config = dict(
    init='kaiming_normal',
    precondition_frequency=16,
    steps=7400,
    lr_schedule='step',
)
Rows from block 13, named by matrix and row number. Each number is 200 + 20 x the weight over its row's rms, rounded and kept within 0 to 999. All counts start at 0. After the name is the row's rms in percent of the matrix's.
# convs1: 3x3 conv (model.blocks.13.convs.1.weight, 144x144x3x3), inputs 110-119, a 3x3 kernel for each
convs1.23,135,218,211,194,208,197,203,207,231,185,193,208,172,212,202,196,227,189,188,211,215,182,191,190,201,172,212,197,209,191,193,195,154,206,197,199,205,219,230,181,183,211,210,210,221,174,186,212,214,179,193,211,180,213,204,198,210,183,185,196,214,208,229,180,185,214,196,207,171,195,207,203,193,186,188,178,206,196,205,211,196,206,197,215,181,209,244,188,201,198,206
convs1.24,090,176,189,202,219,252,209,163,171,186,208,194,171,198,178,209,194,185,179,213,191,184,222,183,174,163,213,194,180,189,208,185,263,178,181,196,185,186,205,200,179,248,221,166,195,189,176,215,197,212,202,175,240,164,221,169,174,192,198,220,194,217,212,186,224,207,224,231,238,221,201,191,179,208,192,191,178,215,179,200,200,206,187,225,186,202,224,191,196,187,209
convs1.25,100,233,208,226,201,189,222,180,195,187,186,196,207,206,190,190,186,213,179,173,209,193,206,175,166,180,217,229,186,192,220,177,219,225,119,223,160,249,185,218,194,196,238,195,196,187,163,195,201,209,215,221,193,159,217,202,210,187,175,204,219,167,198,205,212,210,221,172,189,212,200,175,186,171,166,188,220,224,214,164,212,211,232,197,215,202,173,227,182,218,195
convs1.26,085,183,223,170,191,221,180,186,250,157,218,156,256,196,230,133,214,228,217,208,200,226,186,231,173,208,215,197,194,188,179,157,198,157,228,216,168,195,204,171,177,232,186,203,245,173,217,222,183,173,189,187,218,205,157,179,203,196,171,212,158,231,232,149,178,187,174,162,240,192,230,231,186,211,219,208,192,203,171,219,212,215,195,216,164,180,205,196,215,182,186
convs1.27,109,215,190,177,220,221,237,199,216,195,243,191,190,212,177,203,163,233,183,231,193,218,202,170,186,171,202,206,216,197,209,204,191,196,195,206,207,212,192,169,192,229,228,199,189,219,195,195,221,196,182,206,237,175,207,210,186,184,199,203,243,198,183,215,202,208,195,211,168,190,221,213,207,176,198,176,167,233,191,193,209,187,208,206,200,192,233,203,171,195,217
convs1.28,095,199,204,203,210,196,202,180,198,207,201,174,229,180,179,196,215,228,216,227,184,189,216,211,194,218,221,195,224,214,236,190,185,207,184,173,198,198,184,200,207,210,188,172,191,177,221,233,170,183,197,242,210,230,199,178,169,206,180,185,201,163,200,213,193,222,195,213,185,225,183,191,184,191,168,209,197,188,229,163,209,218,214,191,191,208,241,191,182,193,198
convs1.29,080,201,200,166,186,181,233,216,197,201,209,178,192,185,220,175,204,194,205,215,198,213,182,205,172,219,192,184,185,189,196,191,161,248,217,248,208,183,212,169,185,192,242,191,217,190,226,228,228,181,214,200,204,182,182,174,204,194,189,212,223,197,174,233,205,214,187,187,213,218,204,209,214,206,180,244,239,195,204,183,201,218,154,217,200,201,213,210,197,195,212
convs1.30,089,169,221,199,189,203,180,192,213,184,195,213,238,198,210,189,234,187,188,211,229,243,174,170,220,223,197,211,189,205,231,202,196,211,193,229,190,176,195,208,209,227,191,181,217,174,203,202,241,196,205,208,245,217,183,204,237,235,212,188,232,203,168,170,177,216,209,162,232,188,183,233,172,203,173,270,194,247,223,227,218,182,175,229,215,180,187,180,211,166,189
convs1.31,118,158,213,184,234,244,211,201,192,204,195,175,195,206,206,178,212,200,207,192,190,226,204,196,199,193,189,217,177,203,200,216,226,204,198,202,218,174,213,184,234,263,196,179,204,194,169,193,190,199,173,222,241,212,237,173,190,175,217,227,212,201,228,206,195,211,184,210,213,220,211,203,191,187,168,202,233,226,192,216,199,219,174,237,181,221,255,206,192,209,207
convs1.32,104,167,207,214,227,203,184,197,174,212,221,215,214,226,189,225,202,156,229,182,199,205,170,197,226,227,226,198,171,184,201,222,198,213,188,153,228,187,184,187,232,210,215,196,203,221,213,194,188,182,215,212,176,211,186,190,200,179,210,204,200,205,198,204,211,195,211,235,208,215,169,185,239,198,180,210,195,217,209,197,189,210,192,204,193,211,244,197,171,207,221
convs1.33,105,174,195,175,227,185,202,218,206,211,193,188,204,185,181,213,202,190,210,181,153,202,189,191,205,173,176,197,175,181,171,219,198,200,179,200,176,192,215,193,264,174,227,192,218,185,198,195,199,227,168,174,194,156,216,163,198,248,229,153,220,207,227,240,169,247,217,218,184,196,204,213,207,176,174,187,183,176,192,176,197,198,201,186,183,272,174,224,197,219,188
convs1.34,091,227,173,180,217,190,176,160,194,208,187,190,169,206,205,204,195,185,216,189,217,180,229,195,207,176,187,220,219,172,193,231,219,185,186,194,185,239,179,182,209,201,205,188,200,201,235,226,218,204,217,188,193,197,231,241,171,177,233,196,192,175,236,200,227,157,217,191,174,157,189,193,192,233,190,170,223,234,154,222,206,223,243,184,167,186,209,188,191,212,195
convs1.35,091,185,203,208,172,221,233,202,202,203,202,194,161,171,216,195,192,188,184,219,209,180,212,221,162,162,191,176,196,224,251,170,194,230,190,184,179,196,221,214,167,221,239,221,199,186,238,224,197,175,185,184,163,202,204,200,219,212,178,208,210,188,209,169,191,217,211,174,202,214,238,174,161,176,223,237,195,199,203,193,195,211,180,208,220,180,239,203,220,179,223
convs1.36,091,224,230,191,223,181,181,180,188,175,210,194,219,231,167,189,209,204,200,270,193,243,219,179,203,211,169,200,201,225,190,224,158,194,174,206,205,190,224,166,216,182,196,173,201,190,222,224,199,218,186,177,179,199,192,183,241,222,211,180,192,202,200,210,179,223,171,188,170,220,184,177,168,227,188,194,183,194,227,183,183,189,252,233,205,228,157,203,166,203,191
convs1.37,101,227,159,208,192,176,202,193,178,177,228,224,215,218,189,210,242,217,149,202,177,224,180,188,222,200,180,175,225,174,192,188,175,171,205,185,182,244,177,200,184,189,193,200,177,202,161,198,197,212,180,209,203,166,144,237,231,197,183,187,184,235,203,190,185,226,191,201,183,211,178,189,160,244,159,185,219,190,171,246,199,173,226,190,197,188,217,200,193,158,197
convs1.38,107,198,207,187,211,178,183,189,177,175,210,222,234,154,210,199,198,172,205,188,177,195,208,196,220,174,186,230,166,186,197,166,221,187,165,216,197,193,204,184,189,177,179,191,182,200,196,181,222,209,187,182,185,184,194,168,202,205,198,165,191,186,196,172,203,209,198,200,161,171,222,176,172,167,205,206,157,199,188,179,193,204,201,203,202,187,176,208,186,236,211
convs1.39,102,160,207,214,184,213,183,222,156,178,167,180,213,219,194,203,222,148,201,207,195,182,183,189,201,250,173,199,179,240,219,205,207,190,200,161,171,163,215,202,202,194,198,207,166,156,200,188,221,197,188,183,231,183,217,158,186,215,223,207,192,205,180,168,181,216,200,181,187,165,205,151,179,184,173,210,197,227,190,178,184,176,190,192,205,194,195,209,237,180,200
convs1.40,106,238,163,201,169,181,181,199,178,203,219,170,182,196,196,190,191,194,188,201,227,224,218,201,192,202,206,221,229,180,196,191,168,182,167,194,188,216,190,210,194,176,175,207,182,177,207,243,187,194,188,215,221,201,169,248,166,197,173,188,200,171,171,186,192,227,220,180,169,199,237,183,215,205,198,191,205,194,199,171,194,195,209,197,203,196,189,173,206,196,247
convs1.41,102,236,212,173,194,195,171,179,202,163,244,187,211,159,183,192,234,171,191,179,255,189,194,182,207,196,214,182,221,200,195,224,167,185,188,204,186,209,209,181,206,217,192,180,200,168,232,184,186,237,218,213,185,173,234,269,187,166,200,218,196,197,174,194,192,177,181,207,237,224,164,183,177,190,220,211,193,199,173,214,177,238,223,196,169,190,224,157,188,205,171
convs1.42,110,203,210,218,194,186,220,198,182,171,177,176,218,184,216,215,170,187,196,202,158,158,181,211,208,212,191,195,198,219,189,188,212,212,184,177,183,199,211,226,196,181,188,200,192,189,247,180,183,205,185,172,214,187,166,190,211,229,185,202,190,163,212,197,198,212,261,205,204,201,170,204,183,197,214,203,202,195,209,203,211,178,169,210,203,195,188,177,167,170,188
convs1.43,111,226,200,211,190,204,217,220,203,209,204,227,196,207,222,176,202,208,164,181,194,176,170,186,185,224,205,174,209,183,202,196,214,186,198,171,194,200,207,194,199,202,227,212,187,207,196,245,180,184,192,178,188,220,208,226,182,186,220,165,198,216,191,219,176,218,200,174,211,202,204,187,178,201,207,227,221,199,175,248,184,186,161,174,199,185,196,211,178,199,176
convs1.44,090,203,186,191,195,185,193,216,212,184,203,162,202,202,206,184,201,182,169,208,183,187,247,205,154,202,225,204,189,197,192,207,184,215,227,213,196,200,176,198,220,193,183,201,194,162,210,215,237,187,176,213,208,193,247,223,184,201,212,176,196,212,182,189,201,215,200,190,151,210,207,212,209,169,195,216,203,201,226,193,186,186,224,187,171,221,184,188,209,223,181
convs1.45,096,191,173,177,179,228,240,189,193,203,213,169,231,189,198,200,223,165,217,233,172,189,221,201,214,222,167,180,185,168,221,218,190,201,233,165,236,193,176,196,175,232,217,171,201,189,210,201,198,275,172,218,211,209,179,148,191,217,175,213,222,211,215,200,206,193,228,193,189,218,189,220,173,181,210,193,206,208,185,177,178,215,183,193,187,167,214,241,220,220,205
convs1.46,102,213,183,177,195,177,202,193,181,192,210,195,193,232,152,240,189,184,220,246,185,207,200,162,173,248,152,202,217,188,194,197,179,183,181,208,197,204,188,211,206,177,207,187,187,205,235,197,195,214,186,159,196,149,198,204,197,198,180,183,209,187,212,221,204,232,174,202,180,213,201,180,212,201,143,239,190,176,202,203,231,212,215,207,181,215,165,206,239,166,191
convs1.47,100,183,180,172,194,202,178,184,194,169,223,196,238,230,194,213,235,197,187,233,230,277,216,182,236,228,181,201,225,212,152,207,192,189,207,196,178,187,194,170,174,172,174,201,193,169,243,215,207,222,183,187,207,206,207,201,197,250,190,189,189,172,209,163,202,193,183,203,166,185,225,183,174,221,190,209,218,197,199,240,204,185,169,205,188,204,218,195,184,215,175
convs1.48,113,212,173,196,197,204,198,185,192,161,187,213,159,188,217,206,206,209,176,175,211,187,180,186,214,199,184,202,192,189,187,193,202,211,192,235,180,202,205,187,219,202,204,178,196,170,187,210,213,200,177,243,218,171,232,169,178,195,191,192,214,230,230,173,220,214,195,201,181,216,204,220,196,182,179,235,200,224,207,191,213,185,162,201,192,207,208,193,179,240,197
convs1.49,101,190,177,180,180,216,198,179,232,188,223,206,225,235,164,213,179,208,231,189,212,203,210,165,222,225,221,272,204,206,208,204,236,204,200,214,182,205,192,186,177,203,180,209,220,188,163,192,145,189,200,228,197,220,222,244,199,180,154,240,189,171,227,195,193,192,155,190,226,195,195,204,202,181,188,236,201,219,177,200,178,214,183,180,180,202,207,202,250,237,220
convs1.50,100,178,205,181,205,189,209,200,195,209,256,186,236,233,202,200,259,250,174,206,232,205,229,203,185,201,214,162,220,202,174,199,194,194,228,214,239,166,195,193,192,184,199,192,210,207,212,185,202,195,223,213,182,182,192,213,213,234,241,186,207,217,217,232,177,189,186,181,194,199,190,175,194,209,181,191,204,200,224,187,198,210,167,220,187,197,193,190,179,222,203
convs1.51,109,209,213,187,203,195,188,186,170,192,177,171,188,190,177,163,196,174,209,213,173,183,187,223,198,195,185,196,211,210,188,169,192,210,192,188,191,183,211,177,203,223,200,195,180,198,192,190,192,209,222,225,181,171,164,186,198,227,201,187,193,168,214,195,191,207,171,222,198,208,194,175,173,185,219,195,188,203,202,180,158,236,166,208,184,185,195,195,180,180,193
convs1.52,098,181,208,191,170,197,180,180,194,209,206,185,213,216,171,216,235,210,209,218,211,202,223,182,213,174,212,190,187,221,157,169,188,189,184,225,213,180,201,203,147,186,192,196,213,214,209,228,195,202,217,204,210,144,165,180,202,186,190,175,234,194,214,239,190,224,185,162,187,178,176,194,190,196,259,173,184,181,176,213,213,213,205,210,215,198,180,190,185,218,191
convs1.53,100,203,180,181,190,183,170,206,167,192,181,212,194,209,203,226,197,179,213,191,153,204,197,195,230,194,147,245,207,198,212,207,181,167,205,165,193,187,200,194,245,194,183,203,170,198,165,183,174,159,191,207,206,170,220,216,198,184,192,185,188,192,180,196,217,176,207,201,160,213,221,188,246,195,205,207,192,188,210,206,198,224,196,166,195,239,168,190,209,191,203
convs1.54,082,189,180,196,241,200,228,202,184,238,176,174,216,197,182,226,233,195,216,202,212,202,168,196,239,308,200,242,222,148,207,204,229,183,174,191,219,198,167,199,223,219,193,187,195,219,214,201,205,209,244,206,193,221,178,194,189,212,214,222,214,185,176,250,207,192,208,192,186,206,240,170,181,189,195,151,198,223,199,203,189,250,173,190,204,219,195,218,186,203,218
convs1.55,088,204,221,185,196,271,227,185,255,204,207,228,192,195,180,202,208,198,224,219,189,200,206,163,200,214,183,236,203,181,201,208,229,189,218,225,223,192,189,190,198,243,215,195,224,212,214,178,214,216,222,197,191,181,217,174,220,232,212,237,191,228,218,235,174,174,172,191,283,194,192,226,193,194,216,191,221,229,172,237,185,202,208,176,179,200,231,198,199,220,220
convs1.56,122,186,212,182,172,225,233,214,198,222,190,213,221,202,194,175,187,213,217,214,206,202,232,200,178,181,197,199,193,198,195,203,242,227,238,194,212,192,204,176,181,242,202,217,191,204,204,192,195,200,221,242,172,221,204,183,221,175,201,231,232,187,204,213,176,207,223,208,197,195,228,190,201,211,194,232,196,236,199,184,218,189,190,209,187,199,235,201,199,221,191
convs1.57,105,197,182,200,188,218,193,205,191,228,177,211,192,206,192,208,178,195,191,203,194,186,192,219,214,194,154,210,180,174,186,233,247,202,169,202,206,192,187,176,215,202,196,195,198,191,173,213,206,228,199,226,197,194,175,179,158,198,199,201,203,194,201,206,190,209,199,206,191,199,217,172,225,217,155,249,190,242,195,160,195,200,177,214,177,199,181,191,184,205,205
convs1.58,091,186,187,183,216,191,197,172,188,200,184,189,171,205,196,204,189,192,150,197,177,201,194,195,187,205,204,249,168,171,212,193,206,156,193,189,224,205,181,160,203,209,205,199,177,206,207,207,227,191,220,216,202,223,210,182,212,168,154,190,176,162,178,199,211,216,201,214,220,219,195,199,218,163,193,215,182,205,195,215,196,203,198,196,192,211,198,211,186,192,204
convs1.59,092,167,216,160,191,222,205,219,197,176,236,240,160,218,179,196,159,231,190,166,197,164,199,214,174,175,179,218,170,210,186,222,251,204,205,178,173,188,219,183,216,192,229,234,182,187,173,199,240,160,225,211,172,162,186,209,209,193,226,213,153,223,160,200,185,199,189,214,212,210,181,204,172,206,209,173,177,215,217,171,172,220,218,220,194,196,196,192,214,195,208
convs1.60,099,174,184,180,227,198,201,237,214,253,207,179,210,171,214,183,192,177,188,177,197,171,219,194,222,180,194,198,174,178,166,205,197,208,231,198,232,188,214,180,222,173,185,228,233,249,184,209,169,237,211,197,172,218,190,194,183,162,201,194,155,196,210,219,177,192,188,224,168,186,251,203,248,188,163,168,211,217,221,178,222,186,179,163,184,194,206,208,192,245,253
convs1.61,121,200,192,193,201,244,205,218,206,200,230,207,208,186,206,173,216,177,175,210,205,229,227,193,195,192,167,187,217,161,185,211,258,196,219,205,208,181,175,188,192,265,193,205,214,202,189,204,206,192,209,194,196,223,222,204,205,197,207,260,183,218,215,171,210,198,206,176,211,202,235,202,175,222,202,171,200,263,197,189,224,195,212,195,195,199,247,201,177,212,221
convs1.62,078,207,172,191,195,197,239,210,197,232,186,206,216,201,145,199,190,219,191,210,151,226,234,186,213,214,188,213,230,210,181,198,207,241,232,215,192,217,190,197,184,185,242,220,223,210,179,171,198,245,197,219,210,223,208,210,224,196,213,179,198,223,211,247,217,186,190,165,178,217,212,213,203,203,208,170,161,190,232,222,204,219,240,158,225,215,196,226,201,229,213
convs1.63,098,192,208,180,208,207,192,201,191,211,211,218,202,209,191,224,155,227,201,243,211,221,217,176,174,183,238,172,192,196,190,187,203,174,223,224,216,173,197,194,176,207,204,209,199,218,221,186,207,236,166,227,210,218,184,216,204,220,205,221,220,214,197,207,175,191,202,235,186,192,231,195,208,191,185,202,199,240,166,238,204,218,165,215,183,197,212,208,193,213,200
convs1.64,093,187,224,195,193,225,204,213,212,225,193,163,204,237,203,183,182,186,213,201,170,201,194,179,210,174,213,247,177,181,175,202,244,183,195,208,181,178,214,203,188,207,207,228,211,212,176,199,193,216,193,191,173,207,195,207,219,146,214,232,190,178,195,193,182,215,215,196,215,207,210,188,166,195,198,171,229,184,177,209,208,151,179,218,195,198,204,211,194,205,213
convs1.65,083,229,233,214,205,196,198,199,188,209,193,200,195,182,228,203,187,163,163,182,180,192,203,186,188,216,174,180,216,214,199,195,209,213,183,223,205,234,235,219,201,199,191,200,238,198,175,190,196,209,189,180,225,222,183,181,199,224,212,227,189,176,186,217,199,221,174,186,206,177,202,211,194,219,196,202,218,163,219,206,203,216,214,225,185,198,214,183,192,189,182
convs1.66,088,226,184,232,196,218,175,211,201,204,199,176,172,230,206,204,189,184,174,154,190,181,219,193,232,202,183,204,167,217,168,194,200,236,208,215,205,216,181,206,214,191,153,205,202,218,153,182,211,219,202,214,196,209,215,202,185,193,189,210,204,227,204,193,202,201,227,200,208,193,248,201,185,176,232,168,207,199,227,222,176,179,191,170,195,199,204,190,249,226,204
convs1.67,150,183,185,185,199,202,213,195,207,202,225,194,222,174,184,187,219,193,203,204,209,191,181,201,199,207,183,182,186,178,183,197,212,216,212,196,223,189,171,181,190,189,202,201,210,206,208,174,200,162,211,194,207,203,200,205,192,159,221,196,212,203,190,207,206,193,203,198,164,191,199,205,226,187,179,174,195,246,188,203,199,226,192,195,187,197,211,199,190,189,209
convs1.68,090,178,213,190,246,225,251,172,211,185,209,183,181,211,182,219,184,197,213,189,183,199,198,166,233,215,196,213,170,211,199,241,214,194,188,200,199,191,207,187,240,198,265,172,229,195,168,216,174,200,214,233,198,207,167,197,218,179,235,220,231,179,206,176,168,214,185,238,219,206,183,244,206,177,175,195,238,209,208,180,186,177,194,202,198,214,188,221,177,220,192
convs1.69,075,207,215,201,211,199,175,187,240,198,192,222,188,180,181,173,229,218,206,178,184,212,212,147,200,179,226,199,217,205,167,239,203,209,143,208,209,215,202,211,204,191,190,187,225,217,207,195,197,219,185,210,179,218,194,192,154,191,211,196,217,191,212,203,217,191,173,222,209,202,191,227,206,174,207,195,172,228,225,211,181,212,217,174,195,213,202,175,214,184,214
convs1.70,099,179,214,179,207,230,215,183,200,207,191,220,193,163,214,216,217,218,178,176,194,197,206,181,208,200,204,220,192,213,173,187,222,212,162,182,196,189,198,190,206,213,215,192,211,199,202,215,194,207,167,250,195,194,203,180,199,172,211,241,230,171,216,200,196,185,213,208,208,228,211,201,207,231,181,195,201,220,202,157,185,186,172,200,165,205,223,209,178,193,200
convs1.71,090,189,197,188,201,196,193,206,184,231,183,190,205,208,244,212,229,169,172,194,187,193,192,206,203,238,201,160,198,215,230,236,211,186,218,146,236,183,194,183,208,198,198,198,186,244,202,202,188,197,196,214,220,199,189,187,208,176,225,222,195,181,192,190,185,193,213,222,219,198,193,201,241,168,244,173,247,259,212,190,138,204,180,180,206,197,206,182,210,185,211
convs1.72,115,205,177,196,200,232,199,183,211,204,199,192,213,207,195,209,189,190,202,193,197,235,180,220,220,183,203,170,223,173,197,176,178,165,208,208,233,207,166,188,171,238,200,210,208,196,200,179,260,171,196,179,204,188,194,199,198,200,194,224,182,193,202,169,190,181,206,218,198,172,192,217,193,216,168,194,189,187,205,201,212,184,215,177,218,211,238,200,198,207,209
convs1.73,089,207,196,188,199,199,207,201,216,198,182,256,179,201,221,195,180,210,141,198,190,179,225,187,186,209,207,165,199,213,204,188,198,200,240,221,204,188,208,195,172,188,234,203,225,218,201,187,210,187,185,197,231,189,221,176,214,184,203,226,205,198,231,186,195,225,202,166,174,210,229,206,189,212,207,200,175,177,209,225,202,196,178,222,193,184,205,233,191,211,188
convs1.74,095,230,192,217,184,164,178,223,179,207,169,202,224,195,196,178,203,222,208,191,190,199,179,197,156,184,236,211,238,181,196,212,199,207,204,224,209,201,200,202,196,188,188,239,205,186,163,189,180,221,203,175,215,183,200,198,209,200,189,160,190,209,245,203,187,178,192,187,180,213,218,199,219,211,209,198,212,199,207,198,226,229,218,184,204,173,172,202,203,213,184
convs1.75,129,205,170,220,204,206,206,199,221,201,228,220,207,187,170,210,190,200,221,218,229,206,184,196,228,212,220,196,192,183,216,216,203,191,194,216,213,186,174,213,205,217,210,195,239,197,193,176,208,197,223,177,201,221,205,223,203,200,205,204,205,183,231,195,210,165,214,197,200,191,224,216,200,188,182,196,212,208,197,223,232,184,202,185,200,186,246,209,199,229,216
convs1.76,091,216,193,220,207,195,228,205,231,149,201,216,185,177,197,190,164,194,205,200,207,206,197,209,167,168,170,209,218,166,229,213,171,213,228,221,130,232,210,218,205,202,204,190,239,152,214,188,184,201,209,197,203,170,181,231,208,224,201,179,184,175,221,180,201,196,188,207,185,225,190,222,142,212,211,211,188,197,210,227,186,170,206,199,196,229,231,205,186,203,181
convs1.77,094,245,210,192,205,195,227,163,179,216,173,196,198,236,204,227,220,191,185,179,182,243,213,170,208,236,213,184,253,202,203,225,219,219,179,151,171,229,220,197,228,193,219,182,156,201,216,200,219,201,169,183,189,175,171,197,243,177,196,197,242,171,176,193,235,199,180,201,219,199,179,181,209,199,216,202,195,218,202,196,182,181,192,202,202,197,222,214,183,165,165
convs1.78,092,218,197,218,225,178,168,223,194,217,229,216,180,186,193,184,178,189,208,192,210,192,185,188,198,209,211,211,204,191,157,219,215,189,216,198,179,212,219,217,230,169,196,253,209,219,216,218,184,212,201,192,179,229,210,210,182,201,212,153,178,184,169,246,206,217,159,199,205,185,230,169,194,190,207,211,206,196,202,206,209,188,244,162,197,215,160,191,232,193,206
convs1.79,094,195,186,196,154,202,208,213,212,171,199,226,223,212,147,173,228,186,211,185,216,205,173,148,192,245,232,177,184,195,193,197,196,207,222,186,184,202,215,194,143,230,233,233,177,173,179,175,194,209,214,126,217,230,206,187,213,221,189,187,186,202,211,228,190,213,167,152,228,223,221,168,168,201,213,192,181,204,210,214,199,195,185,202,196,169,223,226,240,182,186
convs1.80,085,205,161,194,214,180,206,199,194,205,209,253,201,193,188,206,209,212,247,202,233,215,213,202,209,218,210,165,169,169,210,212,213,223,216,211,204,202,172,172,217,210,200,193,208,212,154,180,198,185,252,209,158,207,153,204,218,205,229,166,201,201,234,205,189,153,176,199,207,173,184,188,209,159,191,196,203,218,203,182,229,224,186,182,189,187,215,202,190,200,190
convs1.81,113,232,182,190,195,213,195,181,220,178,168,248,224,214,190,215,194,246,235,220,226,245,204,204,182,202,202,215,220,180,188,214,159,183,192,232,225,227,162,179,213,216,183,184,201,194,217,173,234,195,192,202,229,206,200,210,177,170,228,215,203,195,223,202,222,167,224,186,216,155,178,198,198,217,176,215,208,198,172,205,213,199,219,201,213,211,239,192,191,207,214
convs1.82,098,209,169,173,202,232,192,197,188,237,214,206,188,180,211,189,181,166,199,164,154,207,205,212,221,208,193,231,204,180,191,198,207,210,196,184,245,207,162,173,200,198,177,208,193,249,184,182,189,205,174,232,184,212,240,217,189,187,186,235,180,208,173,220,219,175,189,221,192,201,187,197,241,187,175,202,184,237,200,178,170,220,216,166,198,205,189,201,233,212,246
convs1.83,113,186,194,210,167,203,183,191,204,187,223,182,215,191,216,166,271,160,265,217,191,210,210,177,199,270,175,227,212,221,222,182,180,200,176,207,186,195,208,209,169,197,199,158,191,181,184,209,194,190,216,173,224,213,194,160,191,223,181,208,178,197,203,220,187,198,210,171,193,209,178,216,196,199,210,204,198,197,200,182,209,182,195,177,192,199,206,185,197,203,204
convs1.84,100,165,181,193,220,202,228,223,177,150,197,208,233,187,178,196,217,248,205,225,189,231,195,201,174,210,232,229,153,144,194,227,211,235,196,208,169,165,165,171,221,193,232,207,196,167,209,213,223,223,197,163,146,190,153,178,190,225,192,189,181,173,218,178,183,189,209,207,205,209,220,208,172,173,186,226,194,180,184,188,205,178,149,179,221,224,204,198,201,229,180
convs1.85,094,213,177,179,190,231,167,187,191,177,197,241,194,167,177,211,183,192,216,240,238,213,218,166,226,200,221,224,167,210,152,228,216,192,230,183,192,182,208,151,216,209,185,178,178,166,258,200,216,212,163,223,217,189,209,197,186,191,209,178,203,172,197,201,209,185,176,169,216,188,204,207,204,182,223,183,218,200,175,193,192,225,205,193,186,215,217,213,202,213,203
convs1.86,105,216,190,182,169,191,190,178,191,183,192,176,212,199,229,185,205,155,201,184,156,192,224,178,211,203,174,202,200,213,187,188,190,191,200,220,199,209,216,204,163,193,179,174,205,198,190,185,236,209,170,232,215,188,170,162,194,222,151,212,172,169,179,162,201,237,194,203,178,210,195,230,171,223,176,184,200,212,205,245,202,188,198,200,188,198,172,187,180,192,178
convs1.87,101,208,214,221,198,204,190,172,194,178,189,227,247,181,194,192,225,205,200,234,189,227,179,225,200,222,245,171,170,194,201,206,235,195,198,180,184,189,206,197,219,233,188,172,175,192,232,168,183,221,204,238,215,205,182,189,250,249,183,186,196,210,209,191,169,198,196,230,225,205,175,189,184,186,198,202,207,220,213,192,189,175,199,212,231,199,208,180,213,195,193
convs1.88,111,239,188,209,204,199,198,200,169,170,222,214,205,201,173,195,242,184,189,238,203,188,200,197,187,222,198,226,214,205,183,206,182,197,235,159,195,208,172,184,209,203,207,188,173,179,192,199,184,191,185,193,220,196,222,255,213,203,217,161,193,215,189,224,204,190,213,203,205,184,171,182,191,237,200,185,216,180,204,188,221,168,229,173,189,197,202,197,181,189,242
convs1.89,090,188,191,177,170,211,174,184,182,185,203,214,203,225,195,196,192,201,228,244,217,208,265,180,171,197,199,207,189,184,159,192,211,230,197,213,174,178,196,168,160,209,215,187,199,177,274,232,217,193,208,216,235,245,187,193,210,201,193,207,196,190,204,192,230,218,197,188,191,237,226,195,173,202,197,186,164,213,202,218,232,217,196,176,178,201,173,214,154,182,166
convs1.90,113,195,188,193,210,213,187,174,203,210,182,223,194,226,217,213,205,209,218,168,220,176,219,218,214,178,194,190,189,189,178,171,209,198,179,174,197,191,183,187,202,210,187,189,176,192,192,177,176,184,188,161,182,171,186,193,187,206,217,180,220,165,219,191,203,199,194,185,178,196,187,189,214,179,204,171,192,189,180,179,181,201,179,203,174,210,205,193,159,198,202
convs1.91,091,170,182,203,206,220,182,189,164,168,221,157,215,177,216,186,196,194,205,213,196,203,191,182,158,205,198,238,141,196,175,229,222,181,215,192,203,183,183,194,240,238,174,220,161,172,203,196,210,196,199,208,234,206,298,153,164,199,181,212,169,206,192,196,175,196,214,210,230,178,205,190,158,183,188,198,218,212,176,222,200,210,177,198,185,255,228,183,209,186,178
convs1.92,093,198,174,214,187,208,197,198,176,179,188,174,219,219,184,186,193,203,169,207,181,206,198,185,207,157,207,210,195,202,237,175,183,162,191,157,188,198,191,227,193,225,171,197,177,200,222,193,236,198,212,186,202,210,217,191,178,194,173,161,191,168,201,200,222,171,236,171,224,190,196,205,204,202,219,202,179,207,173,179,178,191,205,190,248,172,186,193,173,198,213
convs1.93,091,201,178,208,179,197,210,220,217,195,223,229,166,155,191,205,190,208,197,190,256,179,205,186,184,161,227,178,207,177,221,155,195,221,178,206,179,210,150,231,184,191,209,204,221,196,210,197,216,174,205,172,214,229,179,189,207,174,162,192,170,224,199,185,205,179,199,211,194,209,187,182,193,210,166,205,169,159,189,231,210,193,194,186,191,185,199,181,204,210,194
convs1.94,098,162,181,205,242,201,231,172,163,190,163,176,163,194,215,194,234,233,208,180,234,205,188,234,158,201,230,188,166,186,187,185,213,213,205,230,210,212,180,206,255,239,217,162,174,210,217,173,202,166,213,196,216,231,178,162,193,184,222,166,227,177,162,211,191,183,202,204,198,202,171,193,186,211,172,214,210,213,194,239,218,264,190,192,200,228,207,203,168,159,216
convs1.95,099,192,178,222,182,211,185,213,185,191,153,224,193,202,190,204,160,227,215,169,223,211,206,193,205,168,194,194,213,214,229,195,189,140,193,186,174,204,181,226,211,195,181,207,178,181,217,206,209,181,202,188,214,243,201,149,174,211,175,201,161,205,206,157,224,193,226,183,190,173,237,199,246,178,190,224,202,217,166,186,208,162,190,190,214,202,222,174,177,165,179
convs1.96,087,183,185,214,191,217,181,173,228,155,178,193,223,172,222,193,194,195,202,179,215,189,176,207,228,181,199,168,188,172,170,188,212,181,184,200,185,218,190,198,193,219,197,171,217,190,183,177,195,214,214,232,182,206,148,207,158,220,170,184,180,175,185,204,214,166,193,218,206,172,181,223,165,194,186,200,176,204,202,231,191,177,195,205,211,175,206,189,204,189,189
convs1.97,098,178,177,213,211,190,196,197,233,194,197,242,207,212,169,189,203,203,195,200,223,198,190,192,185,198,208,169,171,176,203,203,197,182,206,213,155,189,177,202,217,201,191,206,242,181,226,183,213,196,200,185,207,214,151,172,146,190,213,200,200,205,193,192,189,163,211,226,192,188,217,218,182,184,166,194,194,178,199,204,249,199,202,164,214,220,198,187,212,214,162
convs1.98,107,204,172,212,206,193,184,189,194,184,214,172,190,190,191,184,184,217,177,206,196,206,201,171,192,201,219,203,222,163,194,197,213,190,206,174,209,204,174,211,200,191,191,190,217,183,222,189,182,186,186,211,262,206,222,204,198,220,185,196,169,207,183,176,202,183,192,208,228,202,208,200,171,193,189,228,183,201,210,176,184,197,235,189,225,194,189,167,205,215,180
convs1.99,089,210,230,205,223,210,201,172,200,170,201,189,233,215,186,171,219,170,187,176,192,241,181,204,176,223,182,222,210,261,193,184,205,210,185,205,206,196,230,199,216,206,192,184,201,174,213,260,220,172,190,190,204,209,187,218,206,205,215,180,173,189,188,155,229,229,190,184,194,193,209,211,187,216,177,183,191,241,195,232,236,199,190,209,210,221,194,178,164,183,194